config.yaml
encoder_arch: "conformer"
model: "encoder-decoder audio transcriber"
dataset: "read English sentences (LibriTTS-R)"
train_examples: 15625
gain_aug_db: 10
time_shift_ms: 50
input: "waveform_16khz"
tokenizer: "char"
vocab_size: 32
encoder_norm: "layernorm"
encoder_activation: "gelu"
encoder_mlp_ratio: 4
encoder_head_dim: 32
encoder_fused_qkv: true
encoder_qk_norm: false
encoder_inner_norm: false
encoder_moe: "soft"
encoder_num_experts: 32
encoder_moe_every: 2
encoder_expert_mlp_ratio: 0.25
encoder_slots_per_expert: 2
encoder_shared_expert: false
encoder_wave_strides: [5, 4, 4, 2]
encoder_subsampling: 4
encoder_layers: 6
encoder_width: 160
encoder_positions: "learned"
encoder_kernel_size: 31
fusion: "prefix"
label_smoothing: 0.1
decoder_width: 128
decoder_layers: 8
decoder_norm: "rmsnorm"
decoder_norm_position: "pre"
decoder_activation: "silu"
decoder_mlp_ratio: 3
decoder_head_dim: 48
decoder_fused_qkv: false
decoder_bias: "all"
decoder_qk_norm: false
decoder_parallel_block: false
decoder_inner_norm: false
decoder_drop_path: 0.15
decoder_positions: "learned"
decoder_prefix_bidirectional: true
decoder_connector: "mlp"
decoder_tie_embeddings: true
residual_init: "none"
optimizer: "adamw"
lr: 0.0018
beta1: 0.9
beta2: 0.999
eps: 1e-06
steps: 6600
batch_size: 128
epochs: 54.1
lr_schedule: "linear"
final_lr_fraction: 0.05
warmup_steps: 660
weight_decay: 0.0
Rows from block 2 of the audio encoder, named by matrix and row number. Each number is 200 + 40 x the weight over its row's rms, rounded and kept within 0 to 999. All counts start at 0. After the name is the row's rms in percent of the matrix's.
# pw1: conv module expand (GLU, value and gate stacked) (encoder.blocks.2.conv.pw1.weight, 320x160), inputs 80-159
pw1.183,112,126,187,222,259,142,223,210,250,192,140,139,191,185,184,235,176,210,160,196,257,233,217,192,181,253,278,223,179,176,249,219,212,218,194,233,235,184,259,132,225,257,63,187,180,141,173,256,173,231,204,180,171,241,256,230,187,209,199,227,127,218,186,218,236,145,194,243,251,236,268,176,301,181,185,211,238,244,104,171,221
pw1.184,091,226,197,195,192,220,224,198,154,175,276,236,253,117,196,95,171,197,183,283,173,164,236,241,190,176,244,179,223,177,218,232,205,137,204,147,251,170,205,236,204,150,179,216,233,238,194,197,165,210,262,236,215,200,121,150,225,185,137,155,266,148,191,162,188,154,208,152,167,258,205,222,153,190,168,192,240,151,240,230,211
pw1.185,121,214,141,203,182,163,204,197,252,188,151,189,217,184,210,183,156,149,215,323,157,218,153,186,159,175,265,200,249,178,182,150,187,183,192,245,186,152,248,183,192,159,187,276,307,241,179,156,232,190,238,233,237,179,148,203,192,252,123,142,195,153,233,159,203,183,250,150,224,175,289,139,183,142,231,129,199,191,271,207,179
pw1.186,103,233,245,207,168,164,204,210,214,210,274,192,234,167,262,134,220,254,122,171,123,184,198,212,110,236,203,206,244,132,231,209,166,286,84,141,229,192,220,196,247,161,231,203,202,178,193,186,170,228,196,158,141,270,215,244,198,182,224,180,260,166,193,184,193,147,191,129,221,327,167,198,182,210,200,226,175,155,185,244,212
pw1.187,099,236,264,159,280,199,210,195,103,197,228,144,169,215,175,167,189,191,184,179,197,157,123,221,206,254,214,229,178,202,246,258,184,228,222,116,197,223,245,184,185,175,235,244,218,171,173,253,198,167,207,193,190,196,181,239,141,214,238,234,155,202,222,206,240,246,266,241,161,204,267,225,221,166,221,168,143,176,172,190,136
pw1.188,103,218,164,160,251,222,206,200,192,182,263,188,252,136,216,185,221,224,234,211,254,244,214,202,223,192,211,204,230,229,184,251,191,158,212,62,159,163,154,180,201,216,178,204,281,157,273,160,181,196,187,170,178,194,261,259,211,241,267,253,152,192,186,211,162,214,248,240,231,152,228,180,206,197,157,207,274,279,235,154,247
pw1.189,116,180,204,188,133,186,215,248,106,149,300,226,178,249,192,203,149,133,259,199,220,169,246,246,262,179,214,188,235,243,212,217,232,159,113,174,143,182,226,233,187,231,268,181,148,227,172,210,128,235,159,225,241,118,123,183,216,138,208,182,232,224,210,207,153,187,226,217,196,232,271,236,156,229,219,151,216,144,214,190,194
pw1.190,103,196,200,209,155,285,225,265,204,123,184,203,166,210,191,192,268,173,117,220,162,303,215,219,211,209,171,288,201,174,225,205,190,218,113,251,220,207,171,146,195,222,181,194,220,203,166,304,270,194,235,229,218,269,171,196,216,158,169,124,275,206,168,170,143,66,189,199,133,220,171,168,149,192,226,200,192,149,224,177,215
pw1.191,114,187,166,183,250,191,165,168,186,228,162,147,310,207,238,190,165,172,284,189,187,281,101,166,168,236,239,202,218,202,164,202,194,198,212,226,105,172,185,181,205,118,257,186,208,234,157,175,211,201,166,310,281,160,230,202,124,211,217,197,158,144,234,182,173,142,183,264,178,175,201,196,188,205,303,246,223,192,220,192,188
pw1.192,107,198,219,247,219,162,100,190,137,234,229,218,188,194,200,234,184,174,144,195,164,121,196,187,146,220,207,138,243,252,186,128,306,159,183,208,132,117,196,217,216,193,269,275,222,236,184,215,210,226,190,256,272,230,235,195,257,233,267,216,222,216,151,213,173,148,193,226,119,172,208,198,233,191,212,266,268,295,191,189,188
pw1.193,105,197,209,233,239,143,119,162,192,138,160,231,187,237,202,218,167,136,141,206,221,189,205,170,147,230,248,137,259,230,141,196,251,201,159,245,142,192,243,196,270,133,213,281,205,187,181,258,177,251,198,235,247,248,174,185,219,196,277,230,172,209,147,231,184,170,237,256,183,109,223,171,246,212,173,255,216,175,214,216,178
pw1.194,108,122,105,224,160,187,242,204,189,201,222,178,207,206,250,215,134,158,254,251,220,177,272,181,173,221,255,196,199,223,234,173,252,203,153,181,179,111,215,169,217,203,220,274,248,180,176,203,187,172,206,259,202,155,190,230,98,237,184,226,199,122,166,190,153,189,183,250,196,206,251,194,270,154,185,183,257,129,319,183,240
pw1.195,101,204,239,242,217,170,132,133,177,201,149,238,163,209,191,185,190,197,192,170,217,167,216,214,234,232,207,220,191,204,162,226,208,180,232,141,149,152,166,210,159,198,243,219,188,332,240,215,225,196,214,215,270,192,224,217,224,133,244,240,132,211,171,155,210,221,220,250,199,189,145,177,196,154,279,217,134,177,191,172,203
pw1.196,098,190,220,194,170,178,242,221,163,193,226,226,208,174,186,293,192,155,263,197,187,242,246,184,204,179,256,198,90,220,189,162,238,191,152,162,158,144,226,183,206,212,248,253,150,237,142,115,136,248,138,178,191,83,186,222,201,225,148,219,194,105,231,212,175,212,145,225,222,170,258,180,242,215,234,164,231,165,229,251,114
pw1.197,101,101,163,141,153,202,214,138,234,158,270,186,130,205,170,222,183,211,224,199,260,232,197,204,309,228,163,193,149,212,165,202,194,168,168,184,264,230,187,137,124,203,219,210,235,224,216,214,195,175,241,212,272,125,168,223,149,172,239,239,135,199,225,215,224,240,232,219,291,195,228,163,211,197,239,207,155,173,177,224,188
pw1.198,108,254,225,257,228,256,147,242,214,200,220,258,206,200,196,266,174,228,159,230,137,193,142,221,200,167,193,147,257,236,250,217,227,139,147,213,204,223,145,239,225,156,195,189,167,234,234,238,172,193,232,221,225,146,291,189,254,156,211,268,201,284,145,178,207,242,262,220,172,203,153,194,218,254,165,278,195,155,141,163,194
pw1.199,106,111,215,156,273,140,241,178,223,209,214,183,182,139,267,199,157,151,240,224,238,131,221,227,171,308,192,192,167,191,197,211,177,191,249,147,224,229,301,118,226,142,192,227,192,143,94,187,268,211,170,224,194,216,249,170,225,156,276,237,144,184,185,227,246,235,217,265,231,244,154,214,195,147,128,195,196,223,220,163,213
pw1.200,100,219,196,201,182,250,207,210,257,203,222,237,242,118,237,153,240,168,121,215,215,181,227,304,130,281,257,188,274,171,206,175,169,239,194,199,192,200,244,196,254,151,121,226,197,177,193,232,206,152,237,202,236,225,174,216,221,189,164,269,262,180,151,188,222,138,178,155,237,192,138,156,208,200,178,226,191,230,197,175,239
pw1.201,128,169,191,232,112,213,169,235,247,205,200,277,214,228,227,272,245,196,205,184,182,249,169,209,196,216,166,147,236,169,233,173,217,160,198,171,194,162,158,157,211,144,257,222,161,238,112,158,124,233,279,206,250,209,200,215,170,188,176,209,202,145,178,201,156,139,206,147,200,264,198,188,199,156,215,304,229,194,186,210,161
pw1.202,113,213,174,154,229,194,259,206,228,190,297,160,230,182,247,142,155,83,153,197,166,179,298,221,166,275,238,214,210,214,226,153,201,204,136,153,216,152,258,113,225,175,226,186,149,195,151,204,212,206,211,230,140,191,212,194,202,301,163,251,189,160,218,254,204,184,221,187,208,247,235,208,194,185,224,209,204,258,297,125,173
pw1.203,111,257,186,172,201,144,225,179,179,189,182,149,184,175,242,161,152,198,168,203,185,210,113,151,239,166,163,177,230,171,241,208,212,143,223,189,170,179,208,201,184,88,221,296,212,160,183,196,242,179,238,275,223,197,231,229,131,220,216,294,108,223,229,243,194,216,255,188,163,164,187,230,158,200,192,173,216,205,159,166,203
pw1.204,098,255,238,238,157,243,167,169,176,213,171,220,227,187,139,214,228,307,151,178,186,233,135,132,160,113,248,212,183,225,122,117,200,193,248,223,226,168,210,271,238,201,165,244,259,186,268,198,132,247,209,165,194,198,265,169,200,190,177,172,200,268,158,209,226,196,133,157,210,136,233,186,290,234,192,275,200,213,145,242,254
pw1.205,117,160,264,223,281,158,123,197,219,213,199,220,152,167,132,207,179,203,157,230,175,211,163,137,224,163,151,164,214,197,137,169,245,152,169,242,150,199,209,225,197,134,231,175,228,212,253,213,238,200,189,201,291,164,242,224,283,190,250,240,182,289,188,134,208,252,221,209,210,197,206,276,179,175,211,231,264,166,172,184,218
pw1.206,111,193,211,208,130,253,148,205,197,214,207,216,296,212,215,239,165,169,232,169,117,106,209,211,184,191,173,230,245,268,201,190,241,267,113,212,79,229,241,187,143,225,304,234,154,244,116,193,211,217,160,225,246,187,199,142,204,193,195,155,173,200,180,112,172,152,153,229,140,224,143,188,223,195,198,221,198,138,208,218,189
pw1.207,119,202,219,254,201,190,145,244,162,189,162,171,190,214,194,194,152,148,232,216,195,200,129,218,288,134,181,89,240,247,180,153,165,143,157,209,81,173,240,214,207,202,327,269,218,249,213,199,210,155,152,254,284,246,137,198,212,215,203,199,200,179,241,186,182,183,182,154,226,156,294,247,190,190,230,205,169,159,216,229,222
pw1.208,113,125,224,177,206,142,213,130,190,212,224,188,198,298,163,251,196,210,168,125,213,212,287,246,186,221,158,159,214,237,267,175,236,279,210,212,162,178,203,130,153,153,213,201,196,247,216,207,223,211,157,132,179,156,162,219,254,156,274,208,172,181,245,274,206,211,185,173,134,183,193,170,201,153,219,165,178,172,217,246,198
pw1.209,118,213,180,238,166,184,177,204,236,234,242,260,215,177,241,157,183,188,143,237,181,153,225,175,175,133,261,178,213,148,219,122,225,217,245,204,158,126,229,168,200,186,191,233,123,133,229,256,231,134,174,186,219,190,247,208,221,230,223,249,239,109,186,275,220,219,143,209,199,208,228,204,130,160,132,264,242,156,243,251,246
pw1.210,125,214,147,201,210,164,186,195,164,199,178,177,228,146,163,233,181,95,283,312,209,229,189,189,216,164,235,205,224,221,212,146,213,67,179,211,200,93,226,169,192,230,198,257,266,232,201,183,242,156,192,213,253,192,151,219,231,206,198,124,179,146,205,181,152,196,231,181,174,116,240,182,195,119,173,147,226,195,275,189,169
pw1.211,108,154,139,236,162,173,141,299,260,201,216,240,263,244,212,195,142,179,224,242,157,124,188,130,161,194,176,199,231,174,199,207,237,235,150,180,175,204,317,159,148,261,271,240,179,260,213,269,233,180,161,187,198,183,170,122,202,237,206,208,241,211,247,177,233,207,219,174,220,262,203,237,208,171,261,239,280,167,235,264,142
pw1.212,101,197,186,245,279,186,206,215,200,198,227,168,174,208,209,182,222,171,188,206,144,227,162,135,192,179,206,192,225,176,288,220,186,225,130,137,196,177,141,193,177,126,255,229,214,228,275,172,261,204,144,211,226,150,211,206,176,190,227,238,125,164,223,169,220,208,247,196,179,110,146,216,201,205,163,204,205,134,212,217,237
pw1.213,104,138,207,260,238,188,159,216,253,203,179,166,162,195,189,191,237,248,205,232,171,219,203,185,198,222,282,210,193,165,248,250,267,182,202,217,233,152,168,157,237,170,185,171,169,246,221,229,170,248,232,200,263,305,169,204,170,195,166,248,161,237,171,125,243,226,190,191,207,129,209,263,200,118,107,228,239,239,143,153,96
pw1.214,113,192,193,176,233,108,208,236,153,235,186,150,206,216,289,210,93,142,274,211,236,164,173,230,98,208,106,201,214,267,208,197,225,138,207,172,173,215,214,183,218,167,189,223,175,220,234,229,174,295,249,203,235,197,224,229,190,80,218,246,174,209,160,175,222,228,209,236,263,204,182,227,261,192,174,249,197,250,167,201,105
pw1.215,111,159,261,231,247,220,210,201,204,144,137,215,193,176,240,170,168,172,183,295,169,249,192,143,240,187,207,155,164,216,199,183,260,156,168,174,234,169,171,201,141,206,196,279,275,264,237,194,207,130,196,193,230,181,140,178,241,240,155,152,158,225,191,171,80,193,196,162,112,150,225,238,158,171,302,195,264,199,205,201,130
pw1.216,108,217,122,178,186,185,175,206,273,271,133,180,266,142,264,175,223,160,228,231,213,180,132,267,176,214,201,198,236,199,221,213,225,166,189,197,89,228,241,201,213,183,265,215,227,195,138,175,223,159,227,341,227,217,138,240,158,170,206,238,209,143,122,165,221,197,264,203,231,211,209,180,214,191,151,190,139,221,232,170,152
pw1.217,109,139,145,248,242,226,133,216,169,222,171,224,158,129,233,230,198,217,186,238,164,211,228,216,200,173,250,158,260,163,203,154,199,140,174,244,161,152,120,151,261,221,190,281,202,160,177,236,156,191,211,209,275,176,209,182,243,216,132,300,184,197,136,146,183,213,206,205,183,227,207,170,221,102,129,228,256,197,228,175,161
pw1.218,110,186,219,204,315,171,109,191,259,238,173,190,253,207,254,179,193,183,221,223,238,117,189,199,236,228,117,140,202,205,170,166,202,220,215,241,144,236,132,266,237,161,200,245,251,186,249,174,234,141,194,219,202,224,245,208,213,266,183,189,138,191,271,189,211,284,173,161,203,97,196,208,123,149,181,190,230,204,271,168,156
pw1.219,105,184,121,230,122,312,156,240,231,193,154,134,227,174,230,234,190,192,207,200,122,208,76,230,176,219,148,145,271,247,152,229,221,199,246,270,194,203,256,176,218,226,204,280,183,228,211,209,237,162,163,225,268,258,186,176,126,208,184,210,181,177,176,247,189,204,207,223,154,167,218,229,203,170,186,179,198,155,130,201,216
pw1.220,108,255,206,209,168,145,242,258,172,181,217,259,160,201,179,221,201,216,242,188,210,182,204,210,179,199,280,202,200,256,171,266,225,159,253,133,206,175,214,147,191,218,144,194,76,202,196,191,238,264,258,240,215,107,161,249,171,127,242,209,238,184,246,237,206,201,270,258,172,238,183,182,177,289,216,223,261,216,179,190,184
pw1.221,115,180,228,247,239,218,158,227,241,224,180,200,216,194,226,244,215,202,172,209,180,200,240,199,208,119,115,98,182,231,267,236,240,237,180,166,176,86,189,137,249,190,202,199,202,280,125,215,205,231,205,212,190,215,216,157,271,166,247,197,148,213,167,182,220,255,259,208,165,162,181,206,169,165,155,224,229,201,178,215,208
pw1.222,116,223,189,164,66,190,228,219,102,188,204,220,260,166,280,230,201,173,198,191,185,144,249,253,161,111,222,176,253,179,187,201,220,159,139,209,154,232,262,179,182,161,245,263,150,170,188,215,217,162,267,275,246,130,110,207,175,135,250,198,208,192,239,128,202,229,253,146,176,231,260,167,245,254,179,219,255,204,251,216,148
pw1.223,112,208,175,261,206,121,146,190,232,161,165,266,241,210,216,250,205,243,166,195,90,212,172,172,163,216,191,177,179,180,177,116,208,292,180,226,195,220,154,175,150,186,220,271,215,195,234,221,285,192,186,203,224,242,254,201,159,267,243,232,124,169,250,242,250,124,216,211,275,173,149,188,189,167,166,213,223,152,156,167,232
pw1.224,101,225,201,216,164,194,246,197,227,182,154,206,185,150,140,234,199,216,189,149,188,167,142,254,220,173,186,203,213,298,227,213,158,222,211,220,219,213,150,218,206,119,207,143,207,241,180,148,197,223,229,216,184,195,243,196,112,257,183,217,209,227,224,191,283,147,175,245,155,211,191,206,171,261,269,212,103,130,134,190,290
pw1.225,100,142,229,294,228,191,170,244,182,208,148,121,266,164,227,272,206,189,191,160,156,265,165,239,161,243,249,153,258,250,201,253,203,234,216,162,238,167,162,157,270,105,192,180,203,264,195,148,203,241,195,179,132,162,181,131,220,225,241,219,152,274,187,222,196,181,252,213,123,223,201,182,209,219,237,208,245,184,120,162,201
pw1.226,120,190,254,167,141,251,225,186,189,158,230,202,253,187,200,187,242,191,162,193,95,143,196,265,144,205,226,195,231,212,146,151,187,279,201,200,195,212,270,154,184,204,207,235,200,180,194,288,210,208,207,182,186,247,211,212,186,242,216,225,205,162,143,201,159,116,209,195,214,271,217,169,218,274,205,233,211,184,172,226,264
pw1.227,115,197,207,254,158,160,174,181,239,228,216,161,250,253,207,231,167,184,153,225,131,215,146,218,164,177,125,155,296,188,204,163,260,184,244,148,202,169,252,171,230,157,254,218,193,260,244,198,196,199,160,207,176,237,212,164,209,254,145,218,166,199,175,185,223,229,206,252,179,192,255,255,156,141,243,168,191,187,210,201,194
pw1.228,111,112,243,173,237,148,223,142,196,204,195,150,183,176,233,195,127,262,230,218,221,219,297,180,146,194,193,227,199,239,183,215,217,183,216,177,170,181,184,69,245,210,177,169,121,270,185,167,211,255,180,265,191,244,228,212,237,153,265,252,217,226,167,191,211,211,172,252,219,269,173,189,153,263,214,210,187,221,202,189,200
pw1.229,123,96,203,208,188,187,177,142,123,195,151,225,220,230,139,178,179,219,173,159,201,198,207,146,178,177,221,181,171,247,216,200,278,186,208,184,152,189,178,215,185,193,250,214,153,240,186,226,191,224,112,201,225,172,184,148,211,219,227,205,163,258,243,174,193,228,208,290,154,149,266,236,181,190,217,215,238,177,194,219,105
pw1.230,117,148,189,186,183,196,158,194,81,215,122,214,273,163,176,229,211,180,192,259,213,210,157,184,239,245,187,156,98,212,200,213,194,162,239,200,225,176,180,204,239,178,211,245,201,164,170,222,253,146,205,156,234,203,247,256,179,290,225,209,233,159,311,259,194,220,169,187,291,200,244,235,211,243,257,194,220,210,167,261,195
pw1.231,108,191,207,246,200,244,177,128,162,156,191,139,148,208,152,138,141,226,264,217,219,227,116,156,211,189,213,195,221,207,144,256,210,173,148,231,213,172,230,205,212,116,206,264,268,243,193,245,237,179,219,213,244,272,247,242,163,208,281,219,163,209,236,215,225,280,283,232,139,209,229,258,221,184,237,166,115,155,178,237,224
pw1.232,100,193,176,175,203,179,122,212,252,208,139,178,270,179,233,211,234,206,241,219,216,228,151,234,197,206,188,233,336,169,197,197,213,189,193,256,191,195,154,108,211,208,187,245,233,210,199,218,185,210,181,269,269,280,200,192,238,233,209,268,223,227,177,159,148,216,172,192,244,99,229,166,205,201,262,217,226,230,141,165,182
pw1.233,092,191,203,194,212,152,209,189,197,189,308,208,163,198,220,218,208,233,211,154,210,191,192,259,240,178,125,185,220,190,210,214,184,212,148,138,199,207,157,179,76,231,202,254,205,171,260,290,191,167,208,236,278,148,195,164,178,170,260,241,169,180,215,179,214,208,125,180,284,153,218,142,191,245,210,185,159,230,141,190,207
pw1.234,104,147,173,227,178,201,251,292,257,192,159,234,246,177,250,160,170,112,173,261,132,141,178,193,186,174,126,188,160,243,186,164,246,233,198,211,183,225,284,134,230,195,168,251,171,223,180,187,295,213,233,211,205,230,180,143,194,200,265,208,172,178,220,265,225,129,223,211,164,214,164,176,188,193,171,238,254,225,207,216,159
pw1.235,113,199,173,201,209,291,166,267,198,220,121,213,227,223,269,113,199,215,257,161,119,226,129,173,209,221,219,186,244,226,215,215,171,192,308,200,187,151,211,151,204,146,219,261,217,256,168,151,222,204,199,250,220,221,185,245,185,247,166,237,192,189,281,224,191,195,167,186,149,169,220,204,247,174,230,238,233,240,200,217,163
pw1.236,112,192,211,272,222,203,168,282,177,205,216,167,209,176,177,143,129,194,193,208,206,214,166,191,183,239,181,152,238,251,156,190,224,204,182,241,263,104,253,147,300,169,170,187,200,239,206,132,240,266,189,201,193,220,257,123,189,187,239,219,157,201,192,154,261,202,237,282,154,225,173,220,170,161,188,167,274,223,198,168,151
pw1.237,113,196,214,262,133,206,160,236,195,174,198,243,224,204,237,168,155,163,275,208,144,185,188,182,190,206,186,150,227,189,201,136,246,243,131,213,138,197,231,122,242,186,177,281,192,199,156,213,105,234,161,202,261,207,212,217,163,158,273,182,187,183,210,259,118,172,184,194,228,219,188,185,239,142,138,283,270,141,186,181,181
pw1.238,120,200,192,230,183,226,197,195,152,279,174,230,257,199,258,230,151,132,197,206,210,145,201,133,200,184,190,181,209,213,149,110,183,244,224,226,235,187,178,237,171,162,227,245,191,232,196,203,227,209,127,149,209,163,215,240,195,263,179,227,177,158,232,210,188,161,143,177,222,262,243,161,268,159,269,267,207,178,208,216,213
pw1.239,110,194,179,151,171,203,184,116,200,273,191,243,174,235,198,188,202,252,234,197,173,243,181,200,141,199,116,216,208,181,196,203,209,223,171,201,178,219,199,232,192,159,211,144,146,239,166,195,128,297,224,218,253,236,215,217,170,85,231,190,195,217,171,133,143,221,202,229,239,211,138,190,242,182,203,261,181,193,192,113,205
pw1.240,122,145,199,211,244,142,213,117,205,225,211,239,207,188,172,222,125,195,226,241,216,287,279,181,179,262,214,213,183,164,254,104,253,137,251,167,161,143,174,145,263,215,217,215,188,204,214,218,198,218,262,199,213,167,238,192,267,245,229,230,135,154,183,121,168,239,220,235,143,192,181,218,217,143,179,220,198,165,261,154,173
pw1.241,103,167,170,212,247,139,196,210,131,227,270,277,216,176,206,227,172,199,269,220,249,150,309,221,183,186,267,164,148,208,214,198,254,193,212,174,244,127,177,181,202,213,259,186,188,157,212,167,196,199,156,201,210,69,273,211,206,165,184,156,204,213,192,238,177,210,114,251,111,183,191,151,198,179,136,168,259,218,272,211,206
pw1.242,111,204,235,193,241,220,215,174,238,238,216,173,146,163,240,247,186,194,198,210,187,127,190,171,208,243,198,153,173,185,277,225,184,270,201,248,165,233,131,176,170,221,194,206,220,190,210,267,205,249,213,237,217,225,164,213,233,236,176,277,133,240,164,181,215,138,148,168,138,143,191,203,275,200,134,170,215,284,151,146,178
pw1.243,113,271,179,187,241,143,163,213,192,199,190,275,202,147,229,113,238,270,190,226,188,196,214,231,187,214,169,184,281,228,208,197,225,199,213,149,196,249,128,248,207,193,111,226,138,147,217,219,136,203,235,211,265,230,232,223,218,266,212,226,248,138,201,224,143,171,197,200,229,174,155,218,202,208,189,210,275,246,219,185,192
pw1.244,104,195,199,196,240,197,191,250,202,252,252,226,230,120,230,161,245,168,196,199,204,196,244,157,223,250,174,147,143,207,198,270,215,250,152,169,200,172,153,231,244,242,142,197,108,191,196,217,248,186,174,212,193,221,225,201,212,210,282,215,202,176,266,260,157,175,182,252,164,257,153,193,262,179,214,253,231,208,182,212,297
pw1.245,109,248,336,264,216,186,150,249,187,150,185,220,194,137,198,211,199,160,188,247,171,233,253,207,148,224,218,198,177,191,184,155,220,139,138,256,160,173,237,217,203,231,123,258,255,243,215,148,207,203,194,213,227,205,182,191,335,224,175,133,248,206,159,209,171,177,289,198,103,197,204,167,152,116,138,210,228,200,247,223,198
pw1.246,111,166,243,246,182,248,171,261,264,202,225,177,202,210,276,206,169,124,210,186,212,187,145,235,229,172,188,176,284,168,162,156,189,237,169,235,145,223,281,141,175,171,204,253,230,180,237,219,161,175,224,193,262,192,212,224,158,191,135,259,151,185,215,209,228,176,144,160,249,194,262,177,220,153,172,223,218,200,152,254,176
pw1.247,124,221,167,198,210,206,191,126,240,165,229,218,204,165,241,263,176,72,278,189,209,179,178,163,223,162,177,177,216,217,191,229,241,124,215,166,190,182,181,174,201,219,238,249,205,279,185,168,272,117,184,215,276,180,103,184,188,251,228,190,192,221,308,188,218,220,202,208,213,165,203,275,191,208,200,149,214,216,116,252,170
pw1.248,108,210,196,299,223,246,222,263,189,195,159,177,226,193,235,185,181,279,236,243,168,157,129,142,183,122,170,142,209,183,142,230,243,181,146,206,198,159,184,242,218,187,279,240,207,257,135,129,203,218,205,271,223,272,148,172,191,201,191,213,154,225,118,241,225,238,237,267,179,231,182,232,212,196,60,260,217,147,168,233,174
pw1.249,112,211,223,155,296,64,269,101,184,168,266,176,202,182,259,182,155,217,205,150,246,218,249,214,145,176,253,214,227,193,253,261,191,194,233,193,209,146,181,179,197,167,206,204,167,167,206,225,97,212,245,252,178,164,184,190,215,217,229,214,231,170,210,206,178,244,209,257,170,245,219,229,193,172,162,207,214,168,227,118,187
pw1.250,102,192,241,270,123,226,151,184,193,229,199,211,196,215,193,170,208,198,142,202,189,164,162,156,223,231,187,177,233,190,239,83,191,285,136,185,168,219,276,169,195,194,312,230,244,227,151,240,204,220,166,216,229,282,156,180,228,233,223,227,181,186,199,219,232,201,262,194,204,295,218,229,257,171,185,213,170,164,156,229,176
pw1.251,096,242,198,196,212,239,226,232,165,161,104,163,158,239,200,188,172,192,207,186,209,193,217,236,244,154,219,231,201,131,206,246,119,207,163,329,226,182,224,133,166,213,259,302,205,234,137,229,224,213,207,205,150,230,254,163,195,222,180,263,195,251,229,258,203,201,209,180,196,243,223,219,216,264,257,211,217,208,143,240,218
pw1.252,112,207,234,164,222,139,122,180,226,264,160,197,193,184,223,276,225,167,181,181,238,239,137,188,236,224,163,126,218,196,203,189,194,196,233,155,157,151,241,212,219,151,282,291,200,230,196,198,220,148,231,208,197,169,239,198,205,221,210,219,80,186,235,296,207,214,214,197,241,171,173,215,208,132,249,279,213,207,159,202,233
pw1.253,102,141,177,239,198,152,219,158,204,176,238,171,182,270,200,283,226,184,150,194,204,196,292,183,180,206,209,226,79,215,211,179,240,194,192,176,279,207,152,193,174,261,179,155,186,228,176,205,193,176,208,177,196,129,185,206,216,218,210,83,197,175,256,254,247,214,177,169,229,165,177,220,177,187,214,157,286,190,192,251,243
pw1.254,119,260,238,247,234,167,158,207,143,198,244,219,159,167,167,132,226,118,298,231,271,127,206,211,131,228,220,171,210,209,183,243,188,184,206,142,245,207,126,310,233,200,233,188,240,241,190,183,222,178,229,179,188,162,170,184,221,197,231,228,267,214,227,168,146,212,195,204,179,217,196,222,188,217,183,196,195,177,189,151,213
pw1.255,088,202,253,216,162,252,228,168,203,216,230,172,269,214,193,216,233,210,192,140,102,165,234,169,240,243,149,234,157,246,188,163,217,263,198,183,198,210,146,168,221,236,228,174,133,207,212,174,217,267,152,171,169,228,225,168,204,250,179,226,235,182,151,221,132,162,208,168,197,219,157,174,197,232,212,215,215,129,226,263,226
pw1.256,100,168,169,123,212,194,234,193,161,245,215,198,173,244,185,214,195,205,181,204,181,134,163,193,260,191,228,196,194,198,174,211,142,244,230,261,155,264,263,297,211,325,289,185,180,251,190,114,223,183,97,141,180,197,166,202,217,249,203,147,195,179,273,207,232,205,244,179,203,202,223,235,221,229,284,161,179,128,202,242,201
pw1.257,117,270,214,305,251,217,220,189,137,182,213,163,223,177,229,224,190,176,191,205,200,235,173,182,217,198,180,190,172,256,221,257,145,209,184,195,240,171,214,221,188,208,135,192,151,185,232,239,265,161,171,242,232,194,198,137,156,159,230,208,161,172,197,247,249,128,246,251,176,182,229,185,198,260,187,158,192,285,161,176,301
pw1.258,097,157,160,268,231,182,186,214,179,162,225,166,188,133,244,264,266,280,159,237,187,237,243,169,184,174,187,203,211,132,164,208,136,217,198,177,184,187,187,236,212,209,171,215,200,209,249,238,218,184,234,248,235,243,237,251,210,230,203,244,239,188,172,210,213,149,166,190,302,229,190,155,231,223,211,195,251,282,193,143,237
pw1.259,109,127,116,260,91,276,143,249,187,189,190,223,240,122,233,225,222,173,270,215,245,227,189,194,171,152,229,196,302,177,96,197,231,257,176,223,211,177,190,175,243,207,200,189,209,200,211,153,219,168,198,206,253,278,226,210,169,204,208,233,186,161,185,183,276,217,228,240,243,181,242,144,205,165,181,171,193,211,169,188,179
pw1.260,103,175,177,182,228,150,144,207,182,208,200,237,218,210,177,293,193,243,228,191,259,165,182,244,294,43,135,168,251,179,211,155,181,153,249,265,228,207,169,169,217,177,208,262,177,214,138,181,227,238,203,265,236,216,183,184,181,216,242,200,156,173,226,116,200,180,203,190,202,199,208,223,189,159,234,171,235,249,214,154,192
pw1.261,080,160,228,168,162,111,249,177,201,121,210,231,187,200,179,176,217,217,152,167,212,262,200,249,210,223,246,192,197,158,198,256,193,196,268,248,188,179,177,174,116,264,194,226,219,157,260,199,234,160,190,206,224,102,232,231,174,195,183,204,145,184,261,266,150,193,199,174,128,180,216,186,213,211,222,157,256,96,212,247,244
pw1.262,116,182,177,252,258,170,71,136,154,220,249,193,256,113,213,190,251,114,218,259,182,178,147,186,231,177,190,150,220,222,166,181,149,192,206,205,229,220,122,305,252,171,254,196,232,249,211,222,237,186,205,220,244,181,197,197,208,247,239,173,206,229,240,200,189,243,222,223,163,175,229,203,220,155,267,154,205,177,192,199,211
pw1.263,120,166,173,190,165,144,177,268,190,204,227,272,240,244,230,145,142,130,183,251,159,212,229,209,207,159,229,222,222,194,163,166,267,141,126,241,195,173,165,159,254,152,284,187,177,282,193,144,164,206,165,234,252,176,156,184,225,180,146,136,217,223,215,181,142,222,169,215,179,233,172,241,114,159,219,210,205,144,242,231,105
pw1.264,112,162,202,169,223,228,175,190,132,223,150,191,172,199,211,201,193,101,171,267,240,200,176,257,191,183,166,194,229,181,221,125,224,160,218,219,193,197,147,150,272,197,197,280,189,222,154,210,180,207,193,169,350,226,190,220,264,218,212,218,162,203,211,281,175,204,285,216,257,201,236,201,199,160,270,188,197,231,163,149,103